config.toml
train_examples = 26041
noise_aug = 0.002
spec_augment = false
encoder_moe = "top_k"
encoder_num_experts = 8
text_encoder_head_dim = 64
text_encoder_moe = "soft"
text_encoder_moe_every = 2
text_encoder_shared_expert = false
beta1 = 0.9
max_steps = 7300
lr_schedule = "linear"
Rows from block 3 of the text encoder of a small contrastive audio-text model, named by matrix and row number. Rows with one number within an expert belong to one neuron, the router's apart. Each number is 500 + 25 x the weight over its row's rms, rounded and kept within 0 to 999. All counts start at 0. Numbers have three digits each.
After each expert's rows are labels from the 100 texts, of 14848, where the router gives the expert most weight on average: "fires on" is the input token at the peak. Only what is clearly more common there than usual is listed. The data: short read English sentences (LibriTTS-R).
# router: slot weights (text_encoder.blocks.3.mlp.router.weight, 32x256), inputs 0-255
# up: expert up (text_encoder.blocks.3.mlp.up, 16x128x256), inputs 0-255
# down: expert down (text_encoder.blocks.3.mlp.down, 16x256x128, transposed), outputs 0-255

# expert 7
router.14:537545516491451498503510506520453508517508519479499536471519525507489511505479483471506488496520513537516491477550538481496536482541512484475482502487519474439474467531462482488462532511466501506496535491539502518534477498566519547506493513530527514484504539438503506519495486483466501527468491510498473511513505515515500509508510513455514500461478534560485449521495484537560497484517524469526501494505494475438504517539513500484489463540462492466515522505467500478502488489480494541502470492498524479451505513558503506499497527476497496516487483531484519518523511471491461485503447481549538525497513521502498502517510502507501513508466499529491510476513484522516532438504483504503504521473502550478456469477517526498465484534528510507545469459516509492455498511483559
router.15:491522522446458468483524495541451494483471512494489525472515482508484483470513529525529517476521501468495485501560484493495529488555511486518531524492501495462522485579485490462500515484473521501483499470535495522483499509513507525505491500519506471488520515510466464500481510515488486491500523522492477465452508554518509514496496526459519528505446487519499485492476536557549492500502513484506500503512499438477502524529497507521464481564482481452501520494477502473500476460493488500494496479473503513512512537561497508515482553456527474490474495532504492530526537484522436502490472508542483494515509494517503478491492489517464539510502493522463512508498509494514536434485523514522523536487509564505488499515492528495429469484518534488525487469503508522475475497485559
up.0:514514484525513427464523512510497496526510489484494442513477491480506510503502496524497489486524492534468525527497530507494471536511459503528491494490514466451487548465533531503487481526539489492565486517541541471520505484502471504525504491500533536534501522495540511501514556444478510522527494467541440501497492482492493475525467479482482484490507567484428483490485497471475474484504515500495502481508481514504523473506514499499526458507480531527488491488495548492501537462489507499470500525490478485466476537512489530460503483501441511505513501509499528508494482513479495520526528461520521507510504503507484498480484544518526436454475514494510570533504513495507480501484493525446512506525519466515514520510476493498524565499464482514462496468558475484504525490515466
down.0:500521535555509555510519492504491485533536519450490532428523525538539508494482536474522484472534510495538502479478486483525495486481506491497540520433478511540510491508535458500513511536506512517493552488464475521526463507489518467486459470495478513495513527485495480519506512493475518529466513525514456507458489445477516468505498488491505549512492542550515512491508544560504484479510529515507516489520476494482457512523488468561505491516441522482526470488474480500495490519541475501534519454482491427487515510510534475514543503501498460547477505508504500493503477511491526548480489476470481514501494505497493495524538510498469516504531490551501483474506509498469497501487494502488516486506504507449479464482461513500483455507548495494544510480509490483485520520526516
up.1:503500503467493420447497514474497500519483459538589484511421487483546527517493477482507484484491441500479526494476545513522544543511496497495498481477487467441542507508513480533471513518553493502518509533509517503519521480466508463541524481478472508486508511523490504495509467492473511532461487511482484472534518458533543484479422516505481530504537486484502464510470501501494496487493487467493513526481449464510536499543519490509507486494507501541492533475482484474511514483521505483513492529493505484492474516481493481512528531499498491503447487490522523531486486539533490524528502519511461526494465489483461515491439493487474515528509506518506544530494505523514521501520465483477540493467488508477510511490489511495477528515506492528490488530548483508541485485463486
down.1:515521519530508451558506497529468485453574508452508508514506491522523508483537492505521515478526462523473484509496491490498506503493495486492460478514471504534465492484509468491486504491478514512441537466505492516522467517475499516472494525469507462522507499508477490514480482518499513535502458549488486527515514537537510489503547469467487499485507438533490498496508504490464471495531486464479505499512481496520502482529520484514502593489506509503447517516489432493504534552466533502528511522465506477521462540542499508482457493480565500497512507499491495501518504538481515436517491464457539463521497499470510518513505472478513508490442465515467518468556480492503504485507496507484484504508483486488475509504520528479457492471512488481495500506489455464495451502495476
up.2:516535494512505462513515516529533518538483522541482526483523506510509543515523513474496487508531532510483478498533529509490484512503494482482489463537517518516490530479469523455476513465410508496489486487519482510502504514519483522503514498531564513504446517488519496529521495475451493497494455465535519509547492511503483514476490477515499476480496530534548490466472551534555483492492482530518517452487503488518541485511519503473484462483500461534507519500518502438479476471470458497473521494507498495483496512540517493481594489500507507514474523509517486516487495487418515507480487462533530508480464493444513483482475501505512495476500510496486473481530511494519491447510483505495477519501496485463523501514514512513495511506465520518479487405521511509486487517472521
down.2:515491500527507527523515500460528499544502483503481524461531524495535537484531514482527474460497495493480507501511496493463485484529469506546493527472523496511546547525500505521500453515494504466482513496528556496536522483468502449546457512511515506501498475515526483534548499482515504498523512471516446471439495480452503466482531521532486482493497533497510470437502536480469456489471475513523515495510541529485512451512490482497510461469491483510535534493483517525494473443482494490470533530498493481493480472479510505518513483491432554493504476502491510510485488473505514505491543511521502505498490475503485506497506526451497488478537495471503487534528495495469523500433530495496516495477501522481500524445449477466477515526512501462536483540528511482441506486501535
fires on: "the"

# expert 6
router.12:500542476479491471480505469514474478490520494480480513517542523456474517553476505501497504518534482491515502557511522486524523496495519521538440483512539453522465508507509484468529522517476471521538503548502527455502450482489514497503470504513524539503479516507499528488490467493491536495501516488481516549522502476479501524524486501506510490488474523518486499483495447474514512536516527480501492518465481487494546520527529499464514447512453510448484469490476511492480533512519520527484472517504558459481491526444482498445516512504480499485523494514497539502452506518461523515493498504497503515500490512460475515511477511495533486492498494489549505466562457541478516495512434514484521530488478466492474506441474541515493551550470472489492484489514476476524544492488486
router.13:533498520483445511533544515509489503490532485458483522496521496538493539473468510469545489467534492504528512516558516449454494458567514502497489534533567523476527483520492476486454506526508491494474534521517505496531505518496515473492475513492487465424532523517468501487490494514468521497457511486499488498473525514537500506474512496481513498491497516535470459507506488546521514499544497499501482520511501473445471466513503494483462470543507570535482538499507458510495492478482503519554502476477483506469522500498483508515479502457470517494478460498486496518538488472472491476491493526540532476541482506501522509522533463473512523516511466516522475464509492487483542462489500509555511531492506523498482483514490447490493481517497524492534521517517497459501489466490523
up.0:508504518522540518486483503528539496560479541511503501488485529492557514520508489502465465514451531532536507488453480494513454533456521482477502497480489507515454477495535514532507494506459488488525482509427491547505499491504493475497475489531530513527497503457528479544532496491504544495537485488540535503516496484474489494498471482530504514510538497496475518511499479515469491515490518541533538517463468521527517503502487493486546510472535425581541452521484468488524484525529481504483521522520478481509525492537518458493504494517466540503496517482509489491472475518488518519468493483485507533484457530515473506510491514453468514523486519474491483450519471521489487518512469488475472455482462450458493485491487527484488501484539487501510490493507543496490489542515480
down.0:507484484479497490510527464530550489507545496492419532512506490484552509524489482510526521500553490547523463511464480490506470472484501515496481490487512515477433491450535509511498499507518459492550499478485533521477505504487510492511481525543502499521543523531531498471525461514497503493522469499529499533482524481505519493486509483500543518484491507531502478534503507501513509497474516495546522491469476473488509531534517497486487440553536469472547514493502544495517502511549522518485490490526547474518506443512531475555580528518493484513506533503497484505525502502494515502517498464477525529496466513519520498483515503466525491501470506511494517517481479505448498479482484465512485531460489472455492532540434483507488494507511504459520477458530476497478534506524478
up.1:481503518486492515457495483511532497506451450522483513517500517513482468519464488499468498521464492485526512467447461520496477496497545519504511464488495517491519508513480486483483515476450514468505479522462457524488534521516502563434501521542543489521503468475554514496549498498531474480556500509505528491540496475539501501529437535490521514518445501501489498550456518516508503536496491489500501508402501506536526475515535507487525527478496472479555520488516496450535489504548486493477497523502492489538503504477481525495562528506520526476522511529508518500507523469503473509508506543493524516474494505493502489480459501496472539517518491495536491543485515534489521498496500492484507476490459482482470507474521479468451487517517503516499477446490502503475494488504500
down.1:496535520484464453514491487521481530500463430477496533529501493539498488462487496477507511485487527492513509441443529498488482470498544506466481541515491532434500464494484514497518506524518491501502542497469473521487496533507463521492528493492527496483497522519489456480488471537475485513459486549465503487487533512534487523447535516486511497516460503483517467528521505550503503495539524497488504466500468518476476554513509500487453515537491518505475511505515496477493492543472509512500500493519519491488490539486540509500522514513540489537477499455531468506523496477558504565502449501500466548517506520493495492532522484513470506521526484538496485494519476476492508483542451501520485550482507479485504475523498507507516509536515518477532562443496499511558484505512491
up.2:526502508532504523542497522502487510486496502492460500490453554513512539485533509488490459501492527533516472481517451488453529471464503498448493484473491505556486494508483503476475488515511505506472509511525495518509485489502514530539537542578530514517473469443528505530527539483486541518555510511563474502507504516456486481481534463510489483492507502494490496471488503505530514461489477534502531419497531510527513460485529507467522531479498487545515510518501506526532469524489461526480528500494489508469534475519494489516503475491514509500502502525498473476479461504480500514502525533521547508468485500466493467474511509466527509482495501517505499516456496518447491493467521514544499487517503502436513510531553463497523480500492509527527433492489482481484484523522535
down.2:494476490514505549496512524501484521497471535449465498457523508458481470492517486461484510502496536520510487477520527509532455515495485439470490506489497490518477502500511517504491531511476500536520506514467506557530489457528477472497484472518486523524502522472507475546517514496477507511515504525537466445487483497437509516520503505490479513519535475493504550494519543532481471503471537504501507509541536526479554493531471468503508433496501471473477441492480491478506460469468499539476514484467561465490505545549533485491512487524468491504495501530522484509476518492487475478472515484485507531472508552548518461526518521531488492461510535479500465453521511489478474545481503535489489476480505511497496500452491519515444521510531484463487508512499508539481489498503508
fires on: "is"

# expert 3
router.6:499518485495455515488532519499505506469507517470496528490527502450496484504522494487522511499558511470528508531572511484482500472542506504513473479521542453490506529529504466500494514522481501544481518522518550487508470481513499500535458520498492548460513547491445504495479483468475528486473502488495504494500503491493525525473507523484491485482459501557500503481542490536552461516499540478513499551492536473428527500514494488484506431568490541464477516481485524499509505482505510514523482476457521429469506499500474475541486541496468475499499483534510529504490497510485488456486503517508527508482519510526508500498528462510496494492500487508508514498527483521502513480499523541491525527479488537500440474463498500494458496534510481482517480513513495506440472449498536
router.7:523524472471461522507520521519479545503490507449462534474540538487520483508489512450488502506520515497524507480552511472486529479526503483509477502489528473494487495511470459498505523530483484523513513508492533509535450476522520494542455507517523534457470527475479480497498476474497545522479515517506495504511524499494507480522492485480510493486453509524469488537494485534545485535525531479545477537476530476416542526532520517488532446557505524456496454477481491505524514502511508538484499489465536454464514484511475462540520508488465463494489496534512527498483485485444515487512490498489547520494474514498477496522498491483524499533470497508532502517516465520444506466477472494517485488476481501497477495474463518517450503529529495483540506463525507486467482463517505
up.0:517513472481490494493505526530551518525502445482468505569503506510515490505442501496478498487487488562549510450488466490502437534472520486478477481482529544467504484504483507480513514502487475478535465501463479561499527514505506467497496487505469466497512521468529498522523444481511497493537515490548476502533486497507502529528458518502504502520457493498489498512489464482442528513542534514507519482435460493503557479508508508491540477489524441516498467496525487488519496560517522511503492498523510491512532490520488519510513497505451567505530507524502483510504529483491499500510493539491506521495483542514474483509480497497504529536494497480518515448547479532473508466522476488495470491465487458508457512485463510485460530522477481524491479489516538497546505505502494
down.0:536524515468498498479494524498497478509514474523480472477502507552529522508485498476463474485486458557527498496471507469517529514523505523499484471539524557521436511446526512476480480504524488482485488534502481456515475501528518514472485502513477513483462481488478515483501483546443533552454519464470527501521511493476490479494487442514491473528529498505448495521509479538519497523515510526487485518508494507507447504488505504468476573488486551497470440504513537514512525504488482521525510503527505523496499498477502498473473511503513513502498491450496485499480515516497494503522490530487538501506466479441519540505472479492503511486518490522561472525494490529543519501546495434480507474541471468505530473551564499463513501503517506489511521491491524475530496492519477
up.1:510481503538523556501468503538527492517500496532457467487418525513536507512513497496492468506475534516505500509466459488510492487476510484485519454481465544526482450479527510524522508487491487471499465469444466536502522490477529488456491513516533507511498474487523503515500454476546520492525489523523527514493506492540477493494441492505511520503486527492502503536493528475457517495515505533520517520449466519503522489535530512471538486460568443545550475504455459532527532558550475481496507521510489517520512498492493496499546493500490515528503529494502468463518483500460508523480470513478508501516471506481488530537542494470480505505468493490494473494498489505482486508512490520528490458515487470491515487516483492456541498501474539502514465445494525478504504504533482
down.1:554520512533465497533504478471520475492515505485475509557459494511535510561529485515498554488503471549520500507451518476513495516471518520525480445503530485446462490505493494431481518506488524508491503483480520485476456508477477523470535519506492547459509498490495504504490480542539519497468490557455498515524451459495495550488496491532504515469516495545537508510456467488487549489509524477530511522518474456488520508533513482449530485484556488513477521508501488484524515510505499481507459545509534496519485485469530505503564507501503493473514524499522492490518542487558556491504517523465496513491484504507496491503495500492493540503502485466509497460484510505479515474510515447520489529503502469544456511501512470492470519508508502482469503545470499502505492525501474
up.2:522504530495519471523468493512530492517480496501498507486455527515530506541524508505487482483479500526508508507485432493502490511464518464510515480425486505472450479470526484500504502506511499471495453484515465527489505500484509473506508532533522505507476473477516503520543418496568503496518518525492515560531473481500486511494463486536511488478499464511522491505471469476444498445522490535514534490459452517513509487548534480469534485467548463525523504510498486505515484547539450513466510564518486501526522452499508551488515523497495527466507541513531504494482499474513546523505503493485522490493439521460468494478498520489484540526489496523473511488537503505468486499519481523523478470494499464480508517521473494485515521483479515521484465501488536509506492519538485
down.2:528514493532494449505487483502498489511487486480498533556469525515552560497520513488464478489496493508516481501444469485456496481461501513495461477472497474459459485505514476427509496481441494532495510502473489491457496532486521494496508554525475484481494513473497503508495481474539492508468464521507491518513501479491503526468483488526505475485500492524532477539486519477489558457508504508522526482457481496493511511539501487440510487479523501526513540498501516502495493497495471524477495578552548513515500479461496523487561500489482530461480515505511516525511504514507541534498479511513503528465473526485477500469452491529508514513489482482477539473495493513442507454518463505538519474500503466446472527465509444488524502524502499514511472493510507467481513539492515
fires on: "the"

# expert 8
router.16:517532497486491506489496534506487501537550485456484520524547521495544501554421494514507526497503497528550533490489527498504511487493494489501448528521565498457483540483465473504473513541492513500544529487505483516499429476529493489509464476501472514506531491483499481484510463491464503569466471477511477505519489527512516487517452495551501503515461515521509507554461442512494497522510508513530520480496472486472497512505510504502527479512456553455476472497478490514509529497514466524506490485488526500498498503511532490496510478495497520468474491516524492487481542489503528488479464451503521521475488493469484545507512507478510508496499480507530481549501458529516494487532467468505501512502485500502457515488428581518467508488524488476493517473489513491508539475497496
router.17:518558464510474471528489468543471513497458529497511508547537476483487514512512480490478468484497492502544531518517534506513489543499545508515424509509533474435513478508489469483495511519486499521532498532476507479500477489528477544478476515474492527478502498501518516484501505494488477526477513511500509497569502503510509513520469481455537477472495475499494489541481465496495526544524544468501523523488522481461534525523498484476507489501528533475463502464465474494511497522502519533506510519500522508463511506504521491521492513469510476489484509514547530490487526456471538480526473509499500531509510537509449465518488498493525507539424511493533551508489477483511502482526493519494475492493511433542476497473469513522458584523548498501505512513536517498499488518520524
up.0:483536458484468520461484505494506497527454529544495493501422553494520533481506506513507476478489509466511475549566494504528488473515548523508518490473505499490498490526489529463527545500486520483504504498556503516430526495487543518540549472472518499455517502481476510498529503517506476470488521515516501518492484527525498529474459514487507522443471509493494476482499556507525489470532485507517498512470514447483488503549522481508491441479512485518527552513433511520499504467489533477471467509507515431490499549484486472476515509484495508510475537499501549513507476474504467509522494543561483485519495494505507505477469494489523520520508483498505528490507533508501498472506467524491518509495487495543456510499496476511500493503452505487477501486498516488520484518453532
down.0:517495497495540528524497499477518475507493545480503522456499523492508486502495508491513528516489456500510527509503481498548491498468491524480513467480506488488477464499467554538478457503497494500499513499486518522487516530521501503478505538526522525499549534536519585512500471503500474527514441551529517505503488509500509517537485514503503514497438434461458487501513452524506543529509525514540516475491483473514484470505497506487521459511474448464479481523527455473529499560522526541482491499521530497482462528524526500472558465479489518507508494469530493500520455523467518452478495502485518478524534516522496484528507510522514469528487509542502504494533494476485520497527514512504524522490540449488498500526498505487481498542455507507513529455529524490507552516547516
up.1:528524482499491545551506500504484481496490521500523493494500521515521519524511521445475492503459475472509520539542480491514521499463515516522495464496453535501508507498450457495511524504492522507456521521509464490518472496504569538509489547509485539461469489495497599474503466509527514495479550519465542573499502516502515502530516456481510513475509457475534546493499475468511529438501477452488499469500471494481507515520528549476519514471518524475510472482511492505505533529472512507520465526475458501480497525484498502479512464478515471507489533522520540511532483481511546470527500500482479477508462463487477506530513502515499497509472500511516483505513484506477516506520512517512534452536504462524506501493485460489529483487455532470509491524462499457496516503498512
down.1:542457548515505515516490482500526481462511513477482506476468472543527483453466485487531515496510485568475515517484437514476532484511509518476527504531497501529496470473510527501494471522526508517477529517451480475514526512486538500495484552495527521497528455504521482469495492494503519524509475482554473520512495482477492517460467480477530452471549490509512518514487544495519491501509443504514499533532531519476488480505501465458487534514531463547467498483483458516507505488506503498518510494483488513509502473499502522519503509510499471533505524490439458483533455534477488486500486511468505463512524478490536493468522467474501491495467532544503503492479522497520501510522497540547468517500480480504562481577525510478530480501525545516491506475512470459470486478524470
up.2:463504506513520509492389463522509521548486566504479494505502499510491508477484506527482513548466542472491486476469482519515493482486519491495520483502500496573474521481496560499537449429480504511491477470475488506432530470505486523486491497497556496548473479505528495515481483490496496494520502445522511491512508488488497494535514517513501497484511515506489511485501480555542498509510498520479490504491504541522494486472488497480524487462477471496512460492479498488488512544512492493472524514547518509543490528490544458480460479533463491519546520462514494468511504499475545510477485513506512504454550475486511504477502500491502485496499538516497496490493486490524469497511492486481472513510484467552518470493512509534487520489499528488506508425481503531526478564524517
down.2:514497508504461477526535512462480527492533492490467506524510519491503464471521504483549453512567532473499493478552502479485495482506490506503469529516536545456535518518492441508483513521493484517535511467492556480512497480501492499513499485495487491462491510501473491494510458491503505487498486515525493492475492545535533499477518496451507487510478527495516477488484515541509461568499499498534487488537542516463488558518505540517467453495530499457475532523493546493514450452473486495523506527497516510475508476484471489553512511513492478515455475498478501493493518451482502496510519533550499545490496502546545476489481474479540480465478502499480492549463484521482496470465517517551523531489477526478487522506459460533486500494504477459522478512507486533473480508475496
fires on: "the"

# expert 15
router.30:540543526458477478513504511524493525532503477491532503501503512489496510514498495443509479457496491488480541513533514480461497485512479493498472491517492514462471478510465431475487538497454490501500493548516458499536505525538539517429486550508498487456471488508486495504558468505476510475465484533463494551551481513539501487516502456507513488525484478523472512544500485505533472500534511460516481470488451498496510569537533526465494517505494545482494480519513472466502515526493497535517490519472513492476506570511468540502551499478499508485490484508506513532485524540515496462541479499526539496499438501456532532513496489491504505511488479518547513513511492482485518487511482488491510472494467508441477509466490468482508502493469504503535509511492509490509503487480529
router.31:543522509482483488501519526490474496527521493511541500468534501494467488491505521440528517454504488459475515536516512468500511477525516517497507514512473512523495507486457451497485534513442528475503530515497464493546484548516545521433487512533494466464488478530441524478542515528469491455461517531468490509539490540501494475522527501496509486543489476488506504498488525519555455507512482474478479483511465463528480558497499518515483547482486527474487528515519477465499488493477493501553521530475497504523471540468505535513520505472526495476477494511475491537498512508528493458539506475516502474535477463465543529473485516492518527502539471528511484534468522470501530527524520503501523522483504524482520535487538492472509488491512499481524512536490483483533518477461513
up.0:455534472525519441513488419543541511500479529533497551487536487494493510504471494546503498507487519504483496510488501525483504485512463499498474466512530452549515509466544536514517482464472502522508504469486550470485474482515433535519446488476542504527468536511519482521462532471494505511501485477506464532487507462481478495506474499511508495447468574524522483483497495519530503487494528510498513496473540530501506434501480460504508468502516514540523459475494492488514512503527526488467509490507474482483491469538536505508496524519480494506514473485503520469490512489470505502465484497492503522487537525504517487515481496479518488536486509497474511520506489500502460463524501459508494516521510506468512482521484531520485512539495512522482504427554492545509478501559520
down.0:499495491530500531488493485420493468496518509482480473496453497505505462523570474503473488506483527487478456507523501506532488492467483460501499511471515504431496498462533488514514518490506468487517451506504505540475494487531512455472499506505502539528508497533459531457503481468529480482522515533517501481481510459532501478477479515486501489464503487513509514477470530488500505490493548511537504564525452511503522506551529487493504494500525467491500539505489562524565524497523509502510451524492536517499485474516540498461499509484469464478505534487535518512472487546491452456492534463489495541494470531543497480477532510504502516488485517501487482473497487514527492488502475475475465502485542527536500527525476457501475471493514471463475470462499464512507502512467474
up.1:470482517503516515477497501558556534533482513506463555519498520504513518462478487517492495501471529549525535457469500514445494461511501486502528503489527507522506461531523505506505471502516472494525484472464531514488514497473468485494490486512551461496514479458514459533500456471535511489531482498538490481482520487532490484499519535510502493510469527499479466531503488524502499518516537538531499566457516500522510446522492458479515474507509465539526491481466476522509462505538499482487538467541519507526519462486511481538512516513488539502519495498473497467509518478466491560465502561470536536498515516540485494484480466442473509521530503499506494492493480510513486461501496439497459509479491515481476481497483486502474488526539496490546501497539516528500456520506506
down.1:496478486482478551478478467548505501534439472517515514455510496478470518454520503503482513485510563505524446495493475518486461498515559484518508536488486506516476487495531558529485497490473488494480485475475494539495536489498475482483488502511519472529523539509518476507510481515527491466541478522548506453497500501497498534479483552476518491526484479534519474489507551548504524513489516529520499496482506482474488514530502465514500488525430450512510516473480472468513441529556510533466494508512525498511508494525517513470490536503554493526474498500522466500481536483508474482462460493486519559498501482504513489503492492477499542496495478482455481479522515491490521513496488532474455535459486551476503457495479528498475502534519514489504473448499531515490489507536511
up.2:516476514507523476501477506542526493495444499512487489494483496507521566497518507486471456501500542571482494524470498522466497494501496482467501511494517512531531486501536558484458443513486514505476492508509490492506503497474508534492503560535516517509478543494513480510504481483519496512514481473521515512490520480498500508466502507514470482441509524488526467466474536477505504471480503550522487483487529546503472408551514489427497473502515473599519530522500482510509475516480466507451541477522497514497506472530513512499541523517480518514470506485497490479515485474479481526512484524499493511476474488506481491490501462477528494489505493484504506464517509494490490458494511473544491479524506541456533490509503466488518484520493539484528483461549542489498452503489525
down.2:491496431452474516463523537499481462460476507530505501469523487489495488524508517541509512508506505501516507475453511553480488480519534494521467517501502504464518478453490503549514485537527460475519456502488512481496521475478483453515445513515508509475529497534525512475525481499518494522486498466497519472485540449518492460512487549497518511465488531526512458508483516497489511573479543484535518513470518522530525463520502467502467463536517461516547509494522502482507504507539502497457503500538489484485523498484488493502486531510487480490501501445496528523488491494461451521497475525472488505540515467527476541542505488488528487461482510506503463483469535537477509483498446469459495527472480534516539499515463529502486508522514519485534467467536518483491508496531507
fires on: "see"; "he"; "it"

# expert 1
router.2:509558518436469508486535528519454496536524503462472496491510504538509509519457530483497491481530487520523514483564534462505531518506480489494500480485476480471493471501455445495492555490492483508519528492509507527529477522509522470553473508509490490507493482483464508503485443462463499513447484521491472516528499480487507467508473490489528499468490518515487502507526496528543516489528527453505487509471489464449536523555541526483530460536474518449496467489516488457479488493501499532524465497486504491488486532495491451488519467475471458511503514514502545536500517482450476512503482487533530506502461516489481481529492507511496505533461492510512508488568473518509545483509449467524501488487493443483475500484479506517495510528514506512527505490534503496475530493461508
router.3:502526505469465495508556528504449486484575484449438533516531499516492501508453535487557529494536469505506545520544497483541551510501488528510501495481524491510495506497450487502526554503515486484495534484503514489528495514487529456546512490466512492486478476514496521496482469463479496496487496487530518526500472491489501461513483498492533533490502516520483501469490456517548536479513496473479527520501506445515513514504509524500484457549479521480496477464521503511449513496516527526546445501474491463512491489467520447481499448463495451506511548529478537524529507517461498521506511491507503476510504493471480493507496492524517483505496486528492510462534490513524527508485447488494537549489510471495496517534517522524529507507513492466504501461508469482467553502499503
up.0:482513497553528526485465471507546530518473532514453523480503525491486510472512476541487507544479560481534487519495494518505504465483505464473517498492530478550521501522520518494514472471492543490495491466493531530478494463475444535491486479491524471529477496475535465517484500452511501495536491502525501503504502523510489519525501512531489491502502544513532492483462538522507517508484523522517507532482551511480480450491477450492545473474512498497525518512484502494502488522535491498481535481531495537513505479468503492516511502530490522504504492491532448426468502437514530530463516502502495555439516484535495496476494514501497534519537524441527468528475466517487447505500506462485469489507491500497497504482465503517432485527491485491501485445485503525513456509509523
down.0:519482483489493524483515556490508505480511481518497475510534518528521488523499499492529483478474493518536502480485498482491493498516528493441505541488513557435533492553462464493454501510553499467506500513469527565512487521518504511460556481542470469457537493464510514479516509547516502480500518515477509486485520523527505517501525504534477517543488470461496475528507501478465517524530478529524509482500475474531449472481497516498512510482511502523498549517484514499524463526498467570532506479433484489503515482479486505494499531484488552473470491533483475496525465503552489465523501526502473541487507493511513495516515492500486557530526463480520440496492486512489503505459494483518514508501465544503464542487478491477484498493535485500529498520468501472504500444510506
up.1:478513558492493491520471441539461491534480506470508530464518486486518497485508502542511496488518516536512502514468425506485492448520539491492528524454498502481482460507526478517512477491461519510479513455492507494457504498481503551474477516493495475501529498495469463530513480528526468491494490547473474503470503495493489515500548510488525499480461482529536484523487484509480500448515513529515535483483493503481469488544504478526496496516498546484524511512456464509515471531547481500479505496496475483534524475509525555498505550501581516500495509513505454496520520486573512507479478493507519505512501498474511493488512489489491536516489508550446540496520503479459509478513528527564472519475501548506518501512501463515482456494493525470533485488488533523477473491538513
down.1:521501486502492503478457532485570498505511493483499489515487482496492511491500498494508505484520459506469489500470532500507494534517480556534494511492485503478510515503544494504506498500505453504529464503498515467508518522504492468521529493466524523518488529533502443500537465432499509525520477494539495502421480462510495492503446525458527471493509499502483494537513490454497487481552499488485510516483511491513518510540480497510511516481535489523483467510525509519494529508501514500503514503504512477485502492516518526485535493489487530511522500520513522510470508507541504554483520521497508495544477537501412487461468503475529440504520500459518562525555481505489513524478462498465525464506557440473480537468473449495494553493472478488501511519545461494534506524509473
up.2:490465523511484501515472483539529506501510484556501500527475493499519482497516478515502493538484518521426490473499448483456504497483516482492524412522521512493459488514493505516480518452446502497474451490461467537471548498509511500474505513504505487490462498508501516513495448480522500471514445504489523493529520503526527534489465517504504485504498460505562512507519500497479507523496518510511511517472506495520499475491484499487504473496557442522516532520494469469517464504489514480499496501514483498522528459522473534571509524495531522514477475540501443490516514498516507495486460574533545511496529504523544488488484469474507550519492495487463492493473518494480516502476507528550501513491471530480490488534564502499491471500488527524510466523469531506464473484525502
down.2:511473545542490475526519497493476494447523541502530484485531521500522462509544501498555485497514481488495527525552481492504506457536525537512495478509529526502488537528521481528462524511516448522491487547505529469506504521508521488503501483485504487458491531512480484509504497525500503501476518446489507488420513493490473497462492499485508486502472513504460470438526460464494491513516520519468522538499504477526497541505462480499487509496526476522497514506470550544520513491502516473542503530540508483490533479487524505487455553467480484511509489498465528499480537490483496468478547541461513525511511429510487501472513506479525485505559470501502519503497494525506513515475539511483516562512493497519510521538501459477516504512499462432523478525519493466501514531490471
fires on: "i"